python train.py --arch="wide_resnet" --model="image classifier" --dataset="capsule endoscopy frames (Kvasir-Capsule)" --train_examples=42238 --image_size=32 --crop_scale_min=0.7 --horizontal_flip=true --rotation_deg=10 --targets=["finding"] --num_classes=11 --norm="batchnorm" --activation="relu" --depths=[2, 4, 2] --kernel_size=3 --stem="single" --avg_pool_shortcut=false --widths=[96, 144, 208] --label_smoothing=0.05 --loss="binary_cross_entropy" --init="kaiming_normal" --residual_init="none" --optimizer="soap" --beta2=0.99 --lr=0.0016 --beta1=0.9 --shampoo_beta=0.99 --eps=1e-08 --precondition_frequency=32 --max_precond_dim=1024 --merge_dims=false --one_sided=false --adamw_lr_other_params=0.0019 --grad_clip=0.5 --steps=16400 --batch_size=384 --epochs=149.1 --lr_schedule="cosine" --final_lr_fraction=0.01 --warmup_steps=490 --weight_decay=0.09 --adamw_weight_decay_other_params=0
Rows from block 4 of a small image classifier, named by matrix and row number. Rows with one number belong to one channel. Each number is 128 + 24 x the weight over its row's rms, rounded and kept within 0 to 255. All counts start at 0. Numbers have three digits each. After the name is the row's rms in percent of the matrix's.
After each channel's rows are labels from the 100 images, of 14848, where the channel reaches its highest value: "responds to" is what is common among them; "peak at" is the part of the image that holds the peak. Only what is clearly more common there than usual is listed. The data: capsule endoscopy frames (Kvasir-Capsule). In brackets: how many of the 100.
# convs0: first 3x3 conv (model.blocks.4.convs.0.weight, 144x144x3x3, each kernel summed), inputs 0-71
# convs1: second 3x3 conv (model.blocks.4.convs.1.weight, 144x144x3x3, transposed, each kernel summed), outputs 0-71

convs0.90 103:117149144140127132178162114115138153130102157114111115113139094117152128125117114106101151155133135138131146088113140116133079208133115152130118084133125147131074107127101111159136115140139114115164101165141071120126
convs1.90 107:131109144165135115120136109151115144181108169135125112110149102135105121160109159153098174105143112093135112122129113192114142117119114125161131142144119117088149147100088166199097081127163142174109124103160091110161
responds to: finding: foreign body (35); finding: blood fresh (34); finding: ileocecal valve (26)
peak at: centre (25)

convs0.46 102:143124119164087131130095082128139151100116104129134161147120099123117141142115141107115146104127130119149129086188123134086162155145145137133131131113117091160117103150096154189159168145120094109155150113133113164097
convs1.46 105:123088134126113123108074117140135144159150140107120102204166136105117142116071142173157105102103134125141105119137163108146119116176145138131152146135127140138127084144131112159119114166105128087091126144117144132105
responds to: finding: blood fresh (72)
peak at: bottom centre (30)

convs0.91 103:069093155121164126102161148156133155183104147103147150112093124161097112133147133115128130133118118089107152135145098115152131148107151111124146140177090071154108120146092115102098152163092132127143110123140107191115
convs1.91 099:076142117175142129141183121093105136094136143110103114134118120159156142156118123102104146144152094125126143157135111165129123122130120167161128108161094133151102146169113151169143119129149144153128109136142099129111
responds to: finding: pylorus (35); finding: blood fresh (30)
peak at: centre (28)

convs0.134 099:129136156133118124113148138139102144109162097110087157118134108115151126164160096116107096116114115189123124127092121075107134129125114141125066118126146134136126093130098107172123168142130153118119131105098125145133
convs1.134 094:086111158136109096121115105121153135116136121100120134104116111120137117128143190133158086109103126168112136150134112102137155128187142128065109175137111141166113120126120108095082125143146142134148100133130122128111
responds to: finding: reduced mucosal view (55)
peak at: top centre (30)

convs0.100 093:121111098135088083139091123147150101150098126153115165160133128118136133176090103117106104158117129165143111177085198152157123146127168121150086117076129140102160070114087118194103123155178129109107127106128115154146
convs1.100 100:125138172107106091113161142091133097119124149110177145166127125151096100108127086171153130154141143099158136151114126124150173131159170104157111113112116106085123039120123123145142135126136128106117116127119119108120
responds to: finding: reduced mucosal view (32)
peak at: centre (25)

convs0.11 095:152115131103110173163069151121112132144131122146106143096144148122119097136117117133194083123124114086063154162118119094146144170145157099140146089142121129126077137106108178116128134139168128122129109151129124102125
convs1.11 098:142144132103110141107106159124123122111139089131127073116159184148179138080116117133087112141104163125114088124098118136122116174154117143089092122143118117117109120135115116115117118103111144116147103121101156130107
responds to: finding: angiectasia (33)
peak at: middle right (25)

convs0.64 101:128091129098170097120119111153118131135132121110107113134147161120153112130147130117156135134087114104103145142102129096161091091108128137143141074113117094131133110073145050153161081147114112089137128115148141168103
convs1.64 092:145141143117129107123125145100135115117102111133096133129119150121126131105109110119124153049124111158108106182134091101147082101155112153108167116134112138121094100155149096104170101151126135110143094115108131093110
responds to: finding: reduced mucosal view (82)
peak at: centre (35)

convs0.104 106:133139122101132109112124188162092095112128127133151115110119123139174161110134116127123129114125181155136129119129151134121106099125104091129115125106083186153123133129118103135103157132162164086131168139141082127122
convs1.104 113:138144179155141121135116100090134128099088115120142142122138087094039147133113118100123115113115129131088123120122103077103093132111135135107165159117113117127106147113130090118154104127113084107104129119095109092115
responds to: finding: reduced mucosal view (33)
peak at: centre (33)

convs0.81 096:106153132106130124084104119103097095136147116118124124134116140150142136127146130156125133110150124111136115126105124111120119083138086120113157173113150132158143131111110121107113125111116163155167084178143187148132
convs1.81 095:171152134141110102090132126122132123140203126103155147141127102164086114130124094134104126117084111110104104138123123087123123074122119163115150133145098112118118172096168158101138135124136166129122111156159142150082
responds to: finding: pylorus (46)
peak at: middle left (27)

convs0.133 095:146126147099109107076090116106105168103145118173094129127149142113154129165178143154119130119108089121134109083136118145138110149131104113103139159105106136115182119108131126107141111155138138175129137143191139163144
convs1.133 094:139123113124185148164116117129115163119125176150123166122138134142118172089149140161121189175121151138117148157142105132125142126135155147126109138152130145136140150103160148156155095115145157155138134129187124097116
responds to: finding: blood fresh (38); finding: pylorus (27)
peak at: centre (27)

convs0.103 096:115141138175127097128184138171128160115105195099143128118103106157150180133196149105131146128154121128119138115111149162115122141126132105108146131127103120134122107129160121132150125077136167147143131123129118122129
convs1.103 103:127148145124127130107122121106125152131072095076130096097098121133165164134110114137131081128170155153120121110130132121083118101115128124122103160101129122135091151119164141138150131121139106133132099131196128086096
responds to: finding: blood fresh (43)
peak at: bottom centre (29)

convs0.49 094:093137108134116152088172143162089116132125128103119131074090101093113142089125175124132063131140126141125142106101135143133165096108081153126153110165127130155172129120115156122111133158166164172091161112144141127104
convs1.49 097:117197131156145154124116154168116167163091127128133091127098139144151124081112150091112118137118141119102153117132131128109100119107136167136189173157097082175144094140153128118110128145129122081149135130098082109128
responds to: finding: pylorus (56); finding: foreign body (32)
peak at: centre (30)

convs0.106 114:114137091114100124098127135128120119131134120134144074183149142163107115080130167099102166132105147120125133138109095142149115178157105109122115112071125129134145114106120110132113154098122084136114136156109145125148
convs1.106 096:142124126099140161091130089178068085111176175134154135110138167122123117124181140136184134113134143130125120111116153087177140141124147100124141114146146117098086127165095137154106141147115092143097166129106174105136
responds to: finding: foreign body (71)
peak at: middle left (25)

convs0.75 105:125110118139118116120113165139130153123141158136131167110124106137074098101129130143129105113115129172145138092140126149095134145143157150136147145090099116099121165121104139118114132066100080138141134134133144123108
convs1.75 102:128111139148111152166108125082126109127171092123112154113142143164088093106138087066143159134159160164148155165073155108109109093151100119118156106126098100131101115100150110120135124129122118145106122102120121134119
responds to: finding: blood fresh (68)
peak at: middle right (36)

convs0.51 102:122101104131096135132104075085151101151140124149112139125128171136117138095154134158104135162107099120134123138134132102127095128108115130126124126113107113157139175117182119090112101113143105146107138123124141137154
convs1.51 103:110126102120118158132122130117117142136147087126099103121139096132113116117099124131127106135184121126111179101145131112156118132114085104158119151171163138165230149170123104120167123128158121111118143111120094130091
responds to: finding: ulcer (25)
peak at: middle right (28)

convs0.78 103:134135098134107125135137150161115162105113123144160112086128127110187099152140127140116110099096130099085137133118146095116135140152120111143127130141100116089099143113156107122120153123152127124129153132137147100141
convs1.78 099:125147139109103087105151137133126196124080098167146105081155163127120125143167151135150123136122124134115096144112148129163133115110139108110119099141135136130107144066148114139131093132102156123109121138112136129110
responds to: finding: reduced mucosal view (47)
peak at: centre (37)

convs0.34 105:133124160101147067090121108140141134122111121093114138103161118125165136111123089091137113121109140170149102144100140109125123170129128083162097108104166145132139131090132120125125146158121134129131117119151090148186
convs1.34 096:114112114144114132153140124123130096118115113101151140090110126136111136079128141119109128079157193106134142160149101122127175136079113098082138138121115122109135132141143129115147111123131169150109126153145074141130
responds to: finding: reduced mucosal view (31)
peak at: bottom centre (26)

convs0.68 104:130118174132105163168151130125130121109079128136118169120158167163088152120127158135127096117177112166125137110131145104136146104155146136097125131184106130136146142078138110151145136136094096152099114131139134094125
convs1.68 104:120078127109112172143107132165124060162129119140117094168150113124127131153102102122104118112111167120101105124106093136137104142180166106086111130142159111093141158109113101111100100127194152146132115089102100117137
responds to: finding: lymphangiectasia (49); finding: foreign body (40)
peak at: bottom centre (29)

convs0.83 112:182127176112109115161111122102114145129080173147112162114131153090154126137109115143149116155094145135105146144138142162144120102154103150122082146107116087098123086137098120107108167109139102118097168151143153151170
convs1.83 118:096161096129133115134134098113157102107096119111138131153096103141150103104137157117121144141118125100134119122119127147065142104156165137151141135117121115117114176174148104136133115083106115125128160141137159155154
responds to: finding: angiectasia (38)
peak at: bottom centre (33)

convs0.129 107:109149137118164155117157077143134095143108155133136113152127117104133090158157086144176102139108103147138128132154117127134102181096124111114139154122171102121149141171128097105129118143103097161117109129113115119114
convs1.129 109:114202109124174120124135173137150103124134093110136124103102150164126122133169141112084112144069102125113158140098130103167156159121131137114140093109131112112101155136102104109143110116100097136100119168115098129178
responds to: finding: pylorus (37); finding: foreign body (25)
peak at: middle left (28)

convs0.139 100:127132097135137159092110126096107167175133111143151099127145123136129118134102095111151141151125137108138111108132136096140124127146113091160117166128089122117119123108119096134144140169096175143161196115070105089164
convs1.139 106:137115096112135155139099123146158167175169120103127104099161103097105131135129133111086165151172115151123184123143102156119136138107119128113149136095087125143098124155125134138153135128156120120196141153099146103135
responds to: finding: pylorus (79)
peak at: top centre (38)

convs0.38 099:135119123131098100125141122122155159164125094110120132124172152149141136160158105165119156179123139091135122122131124145143146160115129117134102083105106152161122109163144078156162095131128097152102109135103130131148
convs1.38 103:130126108122115094103143108142162094111117152128122097169128167141124095163094117108124150113124086113127150115139143119082175114118117123151145114104112108137134150152136147098136126107123142107142149102110095105097
responds to: finding: ileocecal valve (33); finding: blood fresh (29)
peak at: bottom left (43)

convs0.115 101:091127112127108116112134130110120123136160105100159139130162112169103130195134099115131080121097091124123137153125127165150150114147135099099164131133150084092143125178141102177085077128142134124118135142118166135120
convs1.115 103:112154145105130120114163132148127121151159058117187132130123145135116190136111096166113111131142079159141122128133109155141145126138182124126113172141128111115109155117164135077144102127134115141170142143157121108183
responds to: finding: pylorus (52)
peak at: middle left (40)

convs0.101 096:162118111160098118126114155102119147077130125074100109118139128123142128111119109104117116132139121205115104120107109124129125180160174135133084200117150162108115091106101129130146132130129151112138119137137123108088
convs1.101 096:114109160113136135101122107108114117125162112111141132109140133158147135091146145145144159136083151153131156162110112143141204131158093162127118138128108101111144165119148071131077131155081128167133135136152070122101
responds to: finding: reduced mucosal view (71)
peak at: top centre (32); centre (28)

convs0.60 094:139173118091144119154137137134106131160162169085174134120104171135139103148151120150105080119105157097114118122107133128155099137076112136138188151124149103066130112158135128111111115157102130177148106134189119154098
convs1.60 104:094171104182126125152155131140091136133145137201126119083116156152134119120138094133126140171120122094120105113130110092154155139132147164120181131146125112117111117121134125125123107086150128136154119152147149079103
responds to: finding: pylorus (48)
peak at: middle left (25)

convs0.22 098:110121163113101131089156120106144110109122123139119145118141140078086122166166133162112128115116123124153136163134122116089120161131128086161111167122138126091112125111189119110176125154097142108125149165162117104163
convs1.22 093:112159131149137107148110140110121108102089105123118123092115163119080145161133112166106087120123139176136143084148109087092107120095084136139184111136145092131124144099131124090150099084097122112143155165134143095148
responds to: finding: pylorus (40)
peak at: middle left (27)

convs0.96 100:060131153105121183126170124106113166166169129102167100123157130098107133140152096172134091155138123093162116112121127098123136125095129107119116094088101117122141094136111132136108142117112150099119127138135187145116
convs1.96 104:110119135161147134129121106110088120125188106119136106158141106090109149144141170157157114105133080093108094121128113162098167145107131112103109117139157128124122127143163156111142082115132159172148082153137195134141
responds to: finding: foreign body (33); finding: pylorus (26)
peak at: middle left (31)

convs0.25 118:143142162147165115079137115113115116142125160131131108133098127120143120111096098130108092175120131122131163108096118144118128133075133164119114139148125119139117103152111098189105150115100134112135131103110099207143
convs1.25 101:096156146132148137106117177111127098106136133121152122164107126151173124099118121102119144144111094113113112181126098121121129153147148167121118144154155140186123112185128120186097109131119131135143115108153164120100
responds to: finding: blood fresh (32)
peak at: bottom centre (31)

convs0.111 093:094120120155186121124123108113100143128120165115142105107109155145132148144145140111114106127106101133144141124144112113110114130145112126145109143122147129083125111130133101182137143139143206148143097132117063113152
convs1.111 096:159140098163117142149123122098135091098099141113098115085187083113126107107133128135162115182174130106131125107122118122120115136112124095138087110131195124169110116151127140113110140117170150161183100112143140117085
responds to: finding: pylorus (28); finding: ileocecal valve (27)
peak at: centre (37)

convs0.95 091:083110114102124157150109125129145133104121124117158125146174142136133153149138093118080130141137159106138108139142172136157110142130156119138112144112091147151134149121122114124100100132102131140145078124146106125105
convs1.95 103:121111118155152119131159112129100144136130126158129120120166094075123145171152143114116106108105149144183150127125103149069142096142163129111109096111110132142168092096128133131150100100145173100142143086114105090115
responds to: finding: blood fresh (37)
peak at: top centre (25)

convs0.73 098:113110125118142118146145110162110075128113136131130121120123134097126132159099144120120077156118106124097151142167114136106145134086090123136136118084130129102153142115135160139146113106105153117176139114132154141101
convs1.73 109:104130145125095138091130134115102142079100121129113111108126125119106156120110132136138131110123094154125122128124111151108125131111084099115111078128107119089118136156099101158150100166114131121122137109152083122111
responds to: finding: ileocecal valve (38)
peak at: centre (25)

convs0.136 096:118130113115127129114145115144109082120102134084104132084151110154207168094158104114111124130110135095108109112113139117119171121146116096138130129091143097118128124110134161152116126155156136112116152103138093089123
convs1.136 103:128119170125117115148107100145138132082125082133106137104158102096084139116097075137102145080142119093145146173114101141136177130106178153125078131155089117101123128089126165138153100161087127082118101147130158148163
responds to: finding: reduced mucosal view (46); finding: ileocecal valve (32)
peak at: centre (49)