{"crop_scale_min": 0.7, "rotation_deg": 10, "depths": [2, 4, 2], "avg_pool_shortcut": false, "widths": [96, 144, 208], "beta2": 0.99, "one_sided": false, "grad_clip": 0.5, "steps": 16400, "warmup_steps": 490, "adamw_weight_decay_other_params": 0}
Rows from block 2, named by matrix and row number. Rows with one number belong to one channel. Each number is 500 + 25 x the weight over its row's rms, rounded and kept within 0 to 999. All counts start at 0. Numbers have three digits each. After the name is the row's rms in percent of the matrix's.
# convs0: first 3x3 conv, stride 2 (model.blocks.2.convs.0.weight, 144x96x3x3), inputs 70-83, a 3x3 kernel for each
# convs1: second 3x3 conv (model.blocks.2.convs.1.weight, 144x144x3x3, transposed), outputs 75-89, a 3x3 kernel for each
convs0.10 100:495531495477543502468514495471515503505479443488463495537501467512506497499473538504500496505476523490547508474516457496488511475519486510452532548500570451541528525516476532486529516558511488482476510479476522528460533510501514485482458519530472458483535491494488510519492552500487507560457515518489448491508527542492479488488468450531515532522490500512509500483504474523512482
convs1.10 100:567496500465503514482428508523471488503465507517486503503509509517530468490534532477507523489499480465530552518523477482508462513491450478494559463475488497469524479495513485497480518546494475492505493534483491507498535465488530482515503485529551540516508510507493509492449467520468516448528488523506490497487527507524502521472538497491532489485485531538550521472532530493505481510515481495519497505526481
convs0.11 100:505495480463477480520488470486487507516457484479476504520499536503498509500492518509532492496490535494521481478481489464512522533525507483500479524465467497483526478524528552495499482487524463486481511468513505511509497465458484482480491494512479515477514522439524469509489494489522498495470532464461454540470516475515479529466500493481445462482508490509543479526501450473561521
convs1.11 102:477509507537460399484461537462473534479492494561538494461543493482508498503553528501499508562488532526479461521528465527519479502418463534471483548482537492507547516450499523571502503504535485468510504547503533484487487499472502489477463536529467493491481511502477472495517514532524501551475525511497508506474493455466493505467457501506475496457556484528488497504488504495475479534488504494496455485510492
convs0.12 106:520454431501495501480532503519474499462511531497516472500534521509488499519529473512480479506477490541510505468465501482485464501542535520524486503501495424478467506497497500459486408494495517482521499512497517483454512518483524483517497481507477511514482510522516492484496522480490466469503473484493496484458487551493498528477476478450489504492471527535493451478469538490519470
convs1.12 099:540475514466531513474464471505483481482473496464503461511494485505451496500491461517498451472479490501465518522497487535505523482504484506494511465519501474534498490484487491514496509499511506502473484453476520489503536541523485505471466482502491501500498490531510496479511498542512498536515526486470503493474492483494470500530509513503499504487489501512456495462516486472531441498500523502546508525550453
convs0.13 106:491537507496511504501551535511518522487476532464527487514482514512496488484500431544503487528498444491515483465527501493489484494480518486482502536467546492506557465479489483470524467468510495506458492494490519504487519484507475491505501486456470510520499498465475532510515516486521503495515493549487528458490458506514469515474501492554485484473502475538540498460502485512498525
convs1.13 102:499486527487510523484497537499484558487467584513553489499483471533516505499513484479533546536512564510496501512504521480485533493505513513500491505466510510466490454490480504496473477465494495476481474491516506479524488486542444485527558461464499521475530540514462499511462483534475511511511494495545499527513497466485515491465502503519523501485522512479505494488476479489515482529484517487499490504453506
convs0.14 102:557538510522523529509504503479504500517468531531552530484532465482462490491466518497505479482485507479462479516497475510469485485439495520496472507559500492512530523530497510512523541505564525457481530482480506534452505513494512526492489492480474472491503482522519482491490503504541468522514480475494486494518473549441495465503484481465524493503494491499518514512470476517495502
convs1.14 103:470469489503503514557505522498482554471503473455481482572559480505482463477495503484507523525484513492469504501507514506483478501520533551545486537534455514515500527538543509477460464492488489530500493511507512500519451479532537531434499513564479514470527496483495499450490476491450463494448490483507479510516468500514498503492550464435465490490496516536518492463486505493497476476518506488483541502571507
convs0.15 105:491528515493472482502431487470530466473495521491494490513502526524543527490519494467491508473504517475453497519500508470515502467499509441468502501495509538546529490501537510478526518492482511491561528505518483518508518474523524539475513488478506507479526557509519492529505482492477473490506442497462478472503508485530512505504494492492491512457515529509556595548520495464509435
convs1.15 100:540512553503472480505511537499501478496508497500522505473473512476488466529546472453517484522468471519474505530488486523543519492533474500490500526466460542526489504493531454501480515455488497530444568494537525505462507525513468495505491509483498544454552519485510485531502552512508495468490491466464518540502524511490513480510497480550515540471459502523502510517531549460551496521482501533493474484512490
convs0.16 099:496539463510514517536526469497487458537533531500540534490494502486521520485510494477459483448484476469457486484492492519480472519501499501482505497477483478465494520539564526532558473499494511471482501501474568529478502531523511483514522553524533500476490494508515507512497536530504497532475504504544526504546532543527488548479541491489463498478482509499502526492456444524517495
convs1.16 099:514473506503531494517543525462520545492482497507530519501513518549502484521479466550491487552534459486514473478478468469494491538472531543496499507502474543494483447484463469486442536513508530511460485479504479457472520443501504490487472549499463503482500496505499472514483486486522481486519474474469486468504559512498546494487504498452495496483494455515516521475521474521504496517570437535496478496534468
convs0.17 104:512504477503488516498526507498453455487506468448489465525516497506447481492448495497492538519455500496516512458464501508517535547493548530512485490485524517529527474543563547484513494517514480522500534496493492485508501524525471468510443466496455526548530517490495479521490527497455504557493549566487516505493502482475509466472518513493493505514506487475487480479499490475494465
convs1.17 101:518475493493537514527447469499583483475514517508515528537521467473484481497510501517511489502485531463508552548514486486461478431494492484473465521479485482492455431520471466499505477498493496514454485448466477498519513482483532509486455510529488462503521482524506512493464482494517507503506513490494497519518513552508514554471502492477492561494504528521502565511471491512492504459449484456528493535510494
convs0.18 104:507493498523516475497515503489497505482528510528524524514511455529504496529493482519495469503518533500503535533484502507513550470501510522483473532533495501505495545539495473466535469516526476481464484511481532503484479463554488517529499463466487519540487523502536520506552493522527501504550505505524482533479502506493496464521511456523500492483480452470498488491502484491484512
convs1.18 105:483507477494501517519523485484496506505556495513501484554521467496502485501544502501517492509515483522487562535495507520507504491529476483475512531470491473518519484476485544519453441497510506451510497507520522500473500469492490510522506494456515521489530508444469496511497490463559496493521497486497525524533504514509525540507490568501490559499471523538523494502530534499509492513478501491509494513493529
convs0.19 097:502513461479471499512518494475508519538520502489490478530475542507543559537530512476450480552528516491494456525515506498502496491514492559540524506455480520532535476486502450497481510490485500526511469503479501494466501478486512516522469493523489453548509522483478475475570536537550518490501502550513471537528506475514505497509541503508463553489499470512453517479503475549551500
convs1.19 097:554454502486542490546504497529492513470483478491505449491484522519516536512478524521480542498479485490511449518536499494429478535489473519509514490501492490489529501481533502499490456483504506496482512504493539521503497486488462519501472488507521521521482489510472506507500539513530519506505475497481509485479458531469506481498495472517501490512485487503535525526484517497504532492495501471477488498505502
convs0.20 090:497505496482469514469471499508488513516538524524550483501479477510486502519514481497512533492537528495505504504531480464489463516476498476524463509513548484516491483473484493488481487491477473522550504529517517527534523491522509527489537506472476516480491509501513469507518508528501524524497487488490487464495478452467435519498492447508491462538486475477472476480514465500506502
convs1.20 099:467528517482531553498494521532547512527519479470449512461509495540492544475516466503469546494507508494501497554517506496484496501456484494517553467518532500526491461489466508496482509552479511527511475486507484510522492497492489494526533546507528490507493500516504489496515522469455478479487483486489515490504514484466474514486519488494515475569492469482484474513509519526494522498543505498497505551477503
convs0.21 092:494520513517512504486550515543506474476525515496516495483536514487462472490467562498502521528503520476545524471466506498492479482511541512531490516502549507550520515513505555503523481499480437520479506493480538524549456506510513444561480518478503447496461526493483504441507488471486494486508496486525527489516488527506468520539523480476491499470513498478503492521501510502469462
convs1.21 098:495536562498479531500463452487466512488473440491483487489504494507542521529555498475537527482501505537479491533499482480501489487523537481507482498497515504529496513492507514517523509523509477469477507415550478465455483468482472500455486503482479474491489534506509530576445482504472499434501458489510486489505481526543518486521515498532523520482532485536496466534495518538501529517530505481499513455505510
convs0.22 107:500497477515532503531514483513504483473493521484471519513470492490445497507495553501509493509520485517479458461473471515485490495528493530500483488512532513532511535473484489501507498512534486492468465459507500468485508479505473542468483470489511481469471503509512480524549500535512482503465485498448490487482511529495481484467470471485459492452484494526535476515519519511496497
convs1.22 102:501531464499487477525498522479440505530478510543528501498470497534525489507509481539496465487474497471478468451466469475516538492515517465506488452476504532517472478495473488525501510485509531485534513464463497497500487453475520489489494509570503490496472515502519488493495505514519465507497470463481488501528496480510488483449496465507495514496495533463488503504505452497517517498460504521507471499530538
convs0.23 098:517482495453493469475471493456502507472531501520496453509510492487498482489494516484495511511527506500469502489525508551478489469489499494490559510519497453518469484508473509469498476515529514473470502506500499498526514544516527523489517516538470527505492513514513524456493485460479467537525473499498484514522465439522515488487491489501476489492487506488477492489476481471475498
convs1.23 096:509500452506481491462526576531512467507478526514523485499521526471521495498520518525507511500471507431527532529440507507518438492493499515499538511502525498515479544459459512490497500503519494547474461531493513523477481492531521489504509452456486449538494469496481478464510472461497444506470482482504520470492495488497494508490456491543490480461535481469530521486544471493541481518480493544555473508531480
convs0.24 096:506503474535488512469472508459467461457491463537505509490494459510509486494479488482527543483509531490526504465492505464500457507480545454486536516510506480481477477476497516505474524494512499533473468487499473500517522489510494470515464524466446515459508561526513507511589564586538514517473518502506471503523499509509506504499545532545526503536549499473484483499493481482490491
convs1.24 100:532478479498488513502505522523480508518502511484512501480531488476502494477503480498522510548509509494476491489461496485554447539515480545513494531480532487506529490518476453483533504513520476490532523503495471509495481483513511498480450497474513510446498490467484462512518473503486510509513543490494509464497483508495460470503569494469500567478510544510493464466507480506496472503557522481539503475504528
convs0.25 105:468473501531472476498524529515538498506544493453526481496544479517520508496508521468517511534529541513541538496492458513498479534431461451568470504485527538503505486508457506474529532516448527530480531527500496480503515493508474441494503472487476448512502499471520534459507513514479495520476480492477540502451510572482505490476491506488445485481521545481506502503528524471511507
convs1.25 100:505492514517522447473491495486531542484491513486505477450506531473490560476506501456523505458501517474471512493526550503479492543473508509502477521467494490515516508534509561484511511502444527507492518497489493416534481480500467497467475505513489474505488528508502465502502509530496512482506499460506487500480459540513549490541499502562464448472535472493468509495481518493513525473580521490509526501520477
convs0.26 091:478526508462474490522483500501513522438524500512504456495441504522491510512527512490512484485518493485519446493470473505478536501552458525473450499497503461474473495490472562496492472552489498481513513477492491500469496508547487485544452502473516546488484479506507469486490489500492508500497448522514463478482492490470466503477475491478477490486522470489444536482508481510521485
convs1.26 099:482476462497501489493525480491495544478485482469493486479458482521503583497511491516501540535539468475523503507499507454482472495469498522488453537546525495456474522492538525503515510458473484478512533491524488485509530488517510526522523540513489489505431450528492505501537511511511524492506488503493515528482482485476432487469508526526564523504492452477515476516524500500520516498422466535538511469496512
convs0.27 097:533531542484510550512510483499516500514473466511488473501562521474517519487553506498501477480477484502511478510487476461484545496546501472507513500522521511513525466479515525471505500534520512561553515534533495505480484492446466533479517523554470529531524504531513487490519518481465530524515499494465493498511476491509508514517493549558543511536490472502491489475496500517437450
convs1.27 100:480530563446468509468493507490541506495470486459493596494471498490509478527485484483518488522558561497538510477513528488486535520521471499525512494497549452507498529478498542482489483458522496509493488520492505513505509502485493479529450492525482483534461430514491494495522463573482500473510495486490495501522523523501502504533523483475504488505498468515531500510507488503517496520521483491485502499468477
convs0.28 094:541513486468494474500493467481526440470498502463469537508491473521497457488505481498493500528494529474470504497494465508496478509506530473457482493479497485487493441496472468512464495509526516469514486468479531499488501525512473490509490471472524517533496488481420451486493499482498538468506525487491529531518527512484448511451521475512516507503473497483452560468484522479513522
convs1.28 097:517463513523557502478498468499478489559466503523547498482473487505482495511481519473484501547475512551487493534541519505502518480542525515494511434522479511487521526497491463496479494481473537522547481493502443530530484483491510533461486490487493474503522501428540487503538527447509522484498476476529487445540469495508559482584533492550498462506504546510453500557480463537485507467516470534480509529546495
convs0.29 100:533533524505484481468471516485500515476535489466499495514489495496487484497456490486481534525510533457552507494518529507486488503512505525468509527499497501475521474520517479478512494504512507506475462480538480486490505464491463473474491517482503445515504426515491496530552547493493501519501528485501487523452502529509515525537492459525490531490532499500518521489480506509485533
convs1.29 099:536502516492501498481503511473477513479498505550517504473565500481533480494504531571538508533513510463512511493509510513486508479482487509528528482470510555524465522459521449423507494522510504488548522530510449480522479479490482494544492449446464494489511445510511474465502474477511490508529524530500494492505460464480573504497551509453494499491475518500481470534510530467469485486501543464487509478471511
convs0.30 101:453481488487491484464492558520531505506503503494530500486511453524524506493494507528512526473451552529516535466462555532524456471556532493463499550484506513527489497463512526482523508477516525493507479489488486470462466492506460492457512498501487490499471490492497514528481498505507503496548479499469481450505478495512462463507496488483488489471444499460521505486502499521454505
convs1.30 102:527505491539512534495519534515495461512502503488526520511495536502529524488510473523513486552529497484507493513483509478480502496469471515543556443483478467528510541505499509484487486479487512497488496512495502489485506528488494498478502489501456530478482456555467506526533483455524478477484524502475463493464490506543500480488436491449481502491481546544490457439496550464481491469496485514497541549509488
convs0.31 099:505492464489496482513470515491549514485525546463494530516523519481518521469488505466498499500527523528535509503498496504511461507505523501519494492506474462518519510483467478522517508491551559516453552514523457465499457485486433485519506533478500530490482491482466493526524491515483473494480434514491520526487459501490507508516530483528493454456509469508499459496485489479490468
convs1.31 100:505545555488456496467493500526524496514525496512489478496505507542516491472515507522483529507484498506527486486488479511501511494446570521527494483470531542519474483519485517524520506549523503558531458475493550520494503503522534499489474495527490482550495467491501512569494472527508528508503504492496513493480489483516510506510475504538483434554481466514466506530510467469503476523566530492515518490509519
convs0.32 099:496497479468491451440451506458498500488499507493480483470488484492497461517512533502493489459470483447504446505531505511466539500539495493517498512513517523519478481498502540491468491531556545540550467479510510508525538475506501498491465483504496570526475513485489475477510486488508462453478506432486457511489472502485503506478483484526479487498509481521517481532516506486505512
convs1.32 098:538534453523517477519506523481472455500483494507527461475557510466502521535511477500534509527457488524511468526539463477538495495512458519479530499523481488499503533522485507509528508481475526448471519514502498473494493496525536553553545498505493467499487522496495526505516467484490501535466497485535523513489522531459476482470504514496525499475457488530466509488500486465507489504442470515511517554510506
convs0.33 101:513536544500510465508493489502479517490520528528496520487513524477498462484477460504467463467511482490496502507510501500485499476519452503488515496500465492467511496492491494480498487513481506502472501489507525542519484484463488490486494451533519485513473486461455462500499483489509541511505519510524500516516477519515498473512525466501492511495503476503476482493474514524501518
convs1.33 098:511528501455494509451464490501495494491449541508502539540473499496504457460468475503498523461495518487496510509497483451507487455546475427468534536529472521507504524435482468494494487470492505524470523493452473526516516482495471448490490485541492520480518537499544510507479501490486496481497462485475469485501517507537490503499514471484508479486511516503509521500501471465504509505541518512499555509484490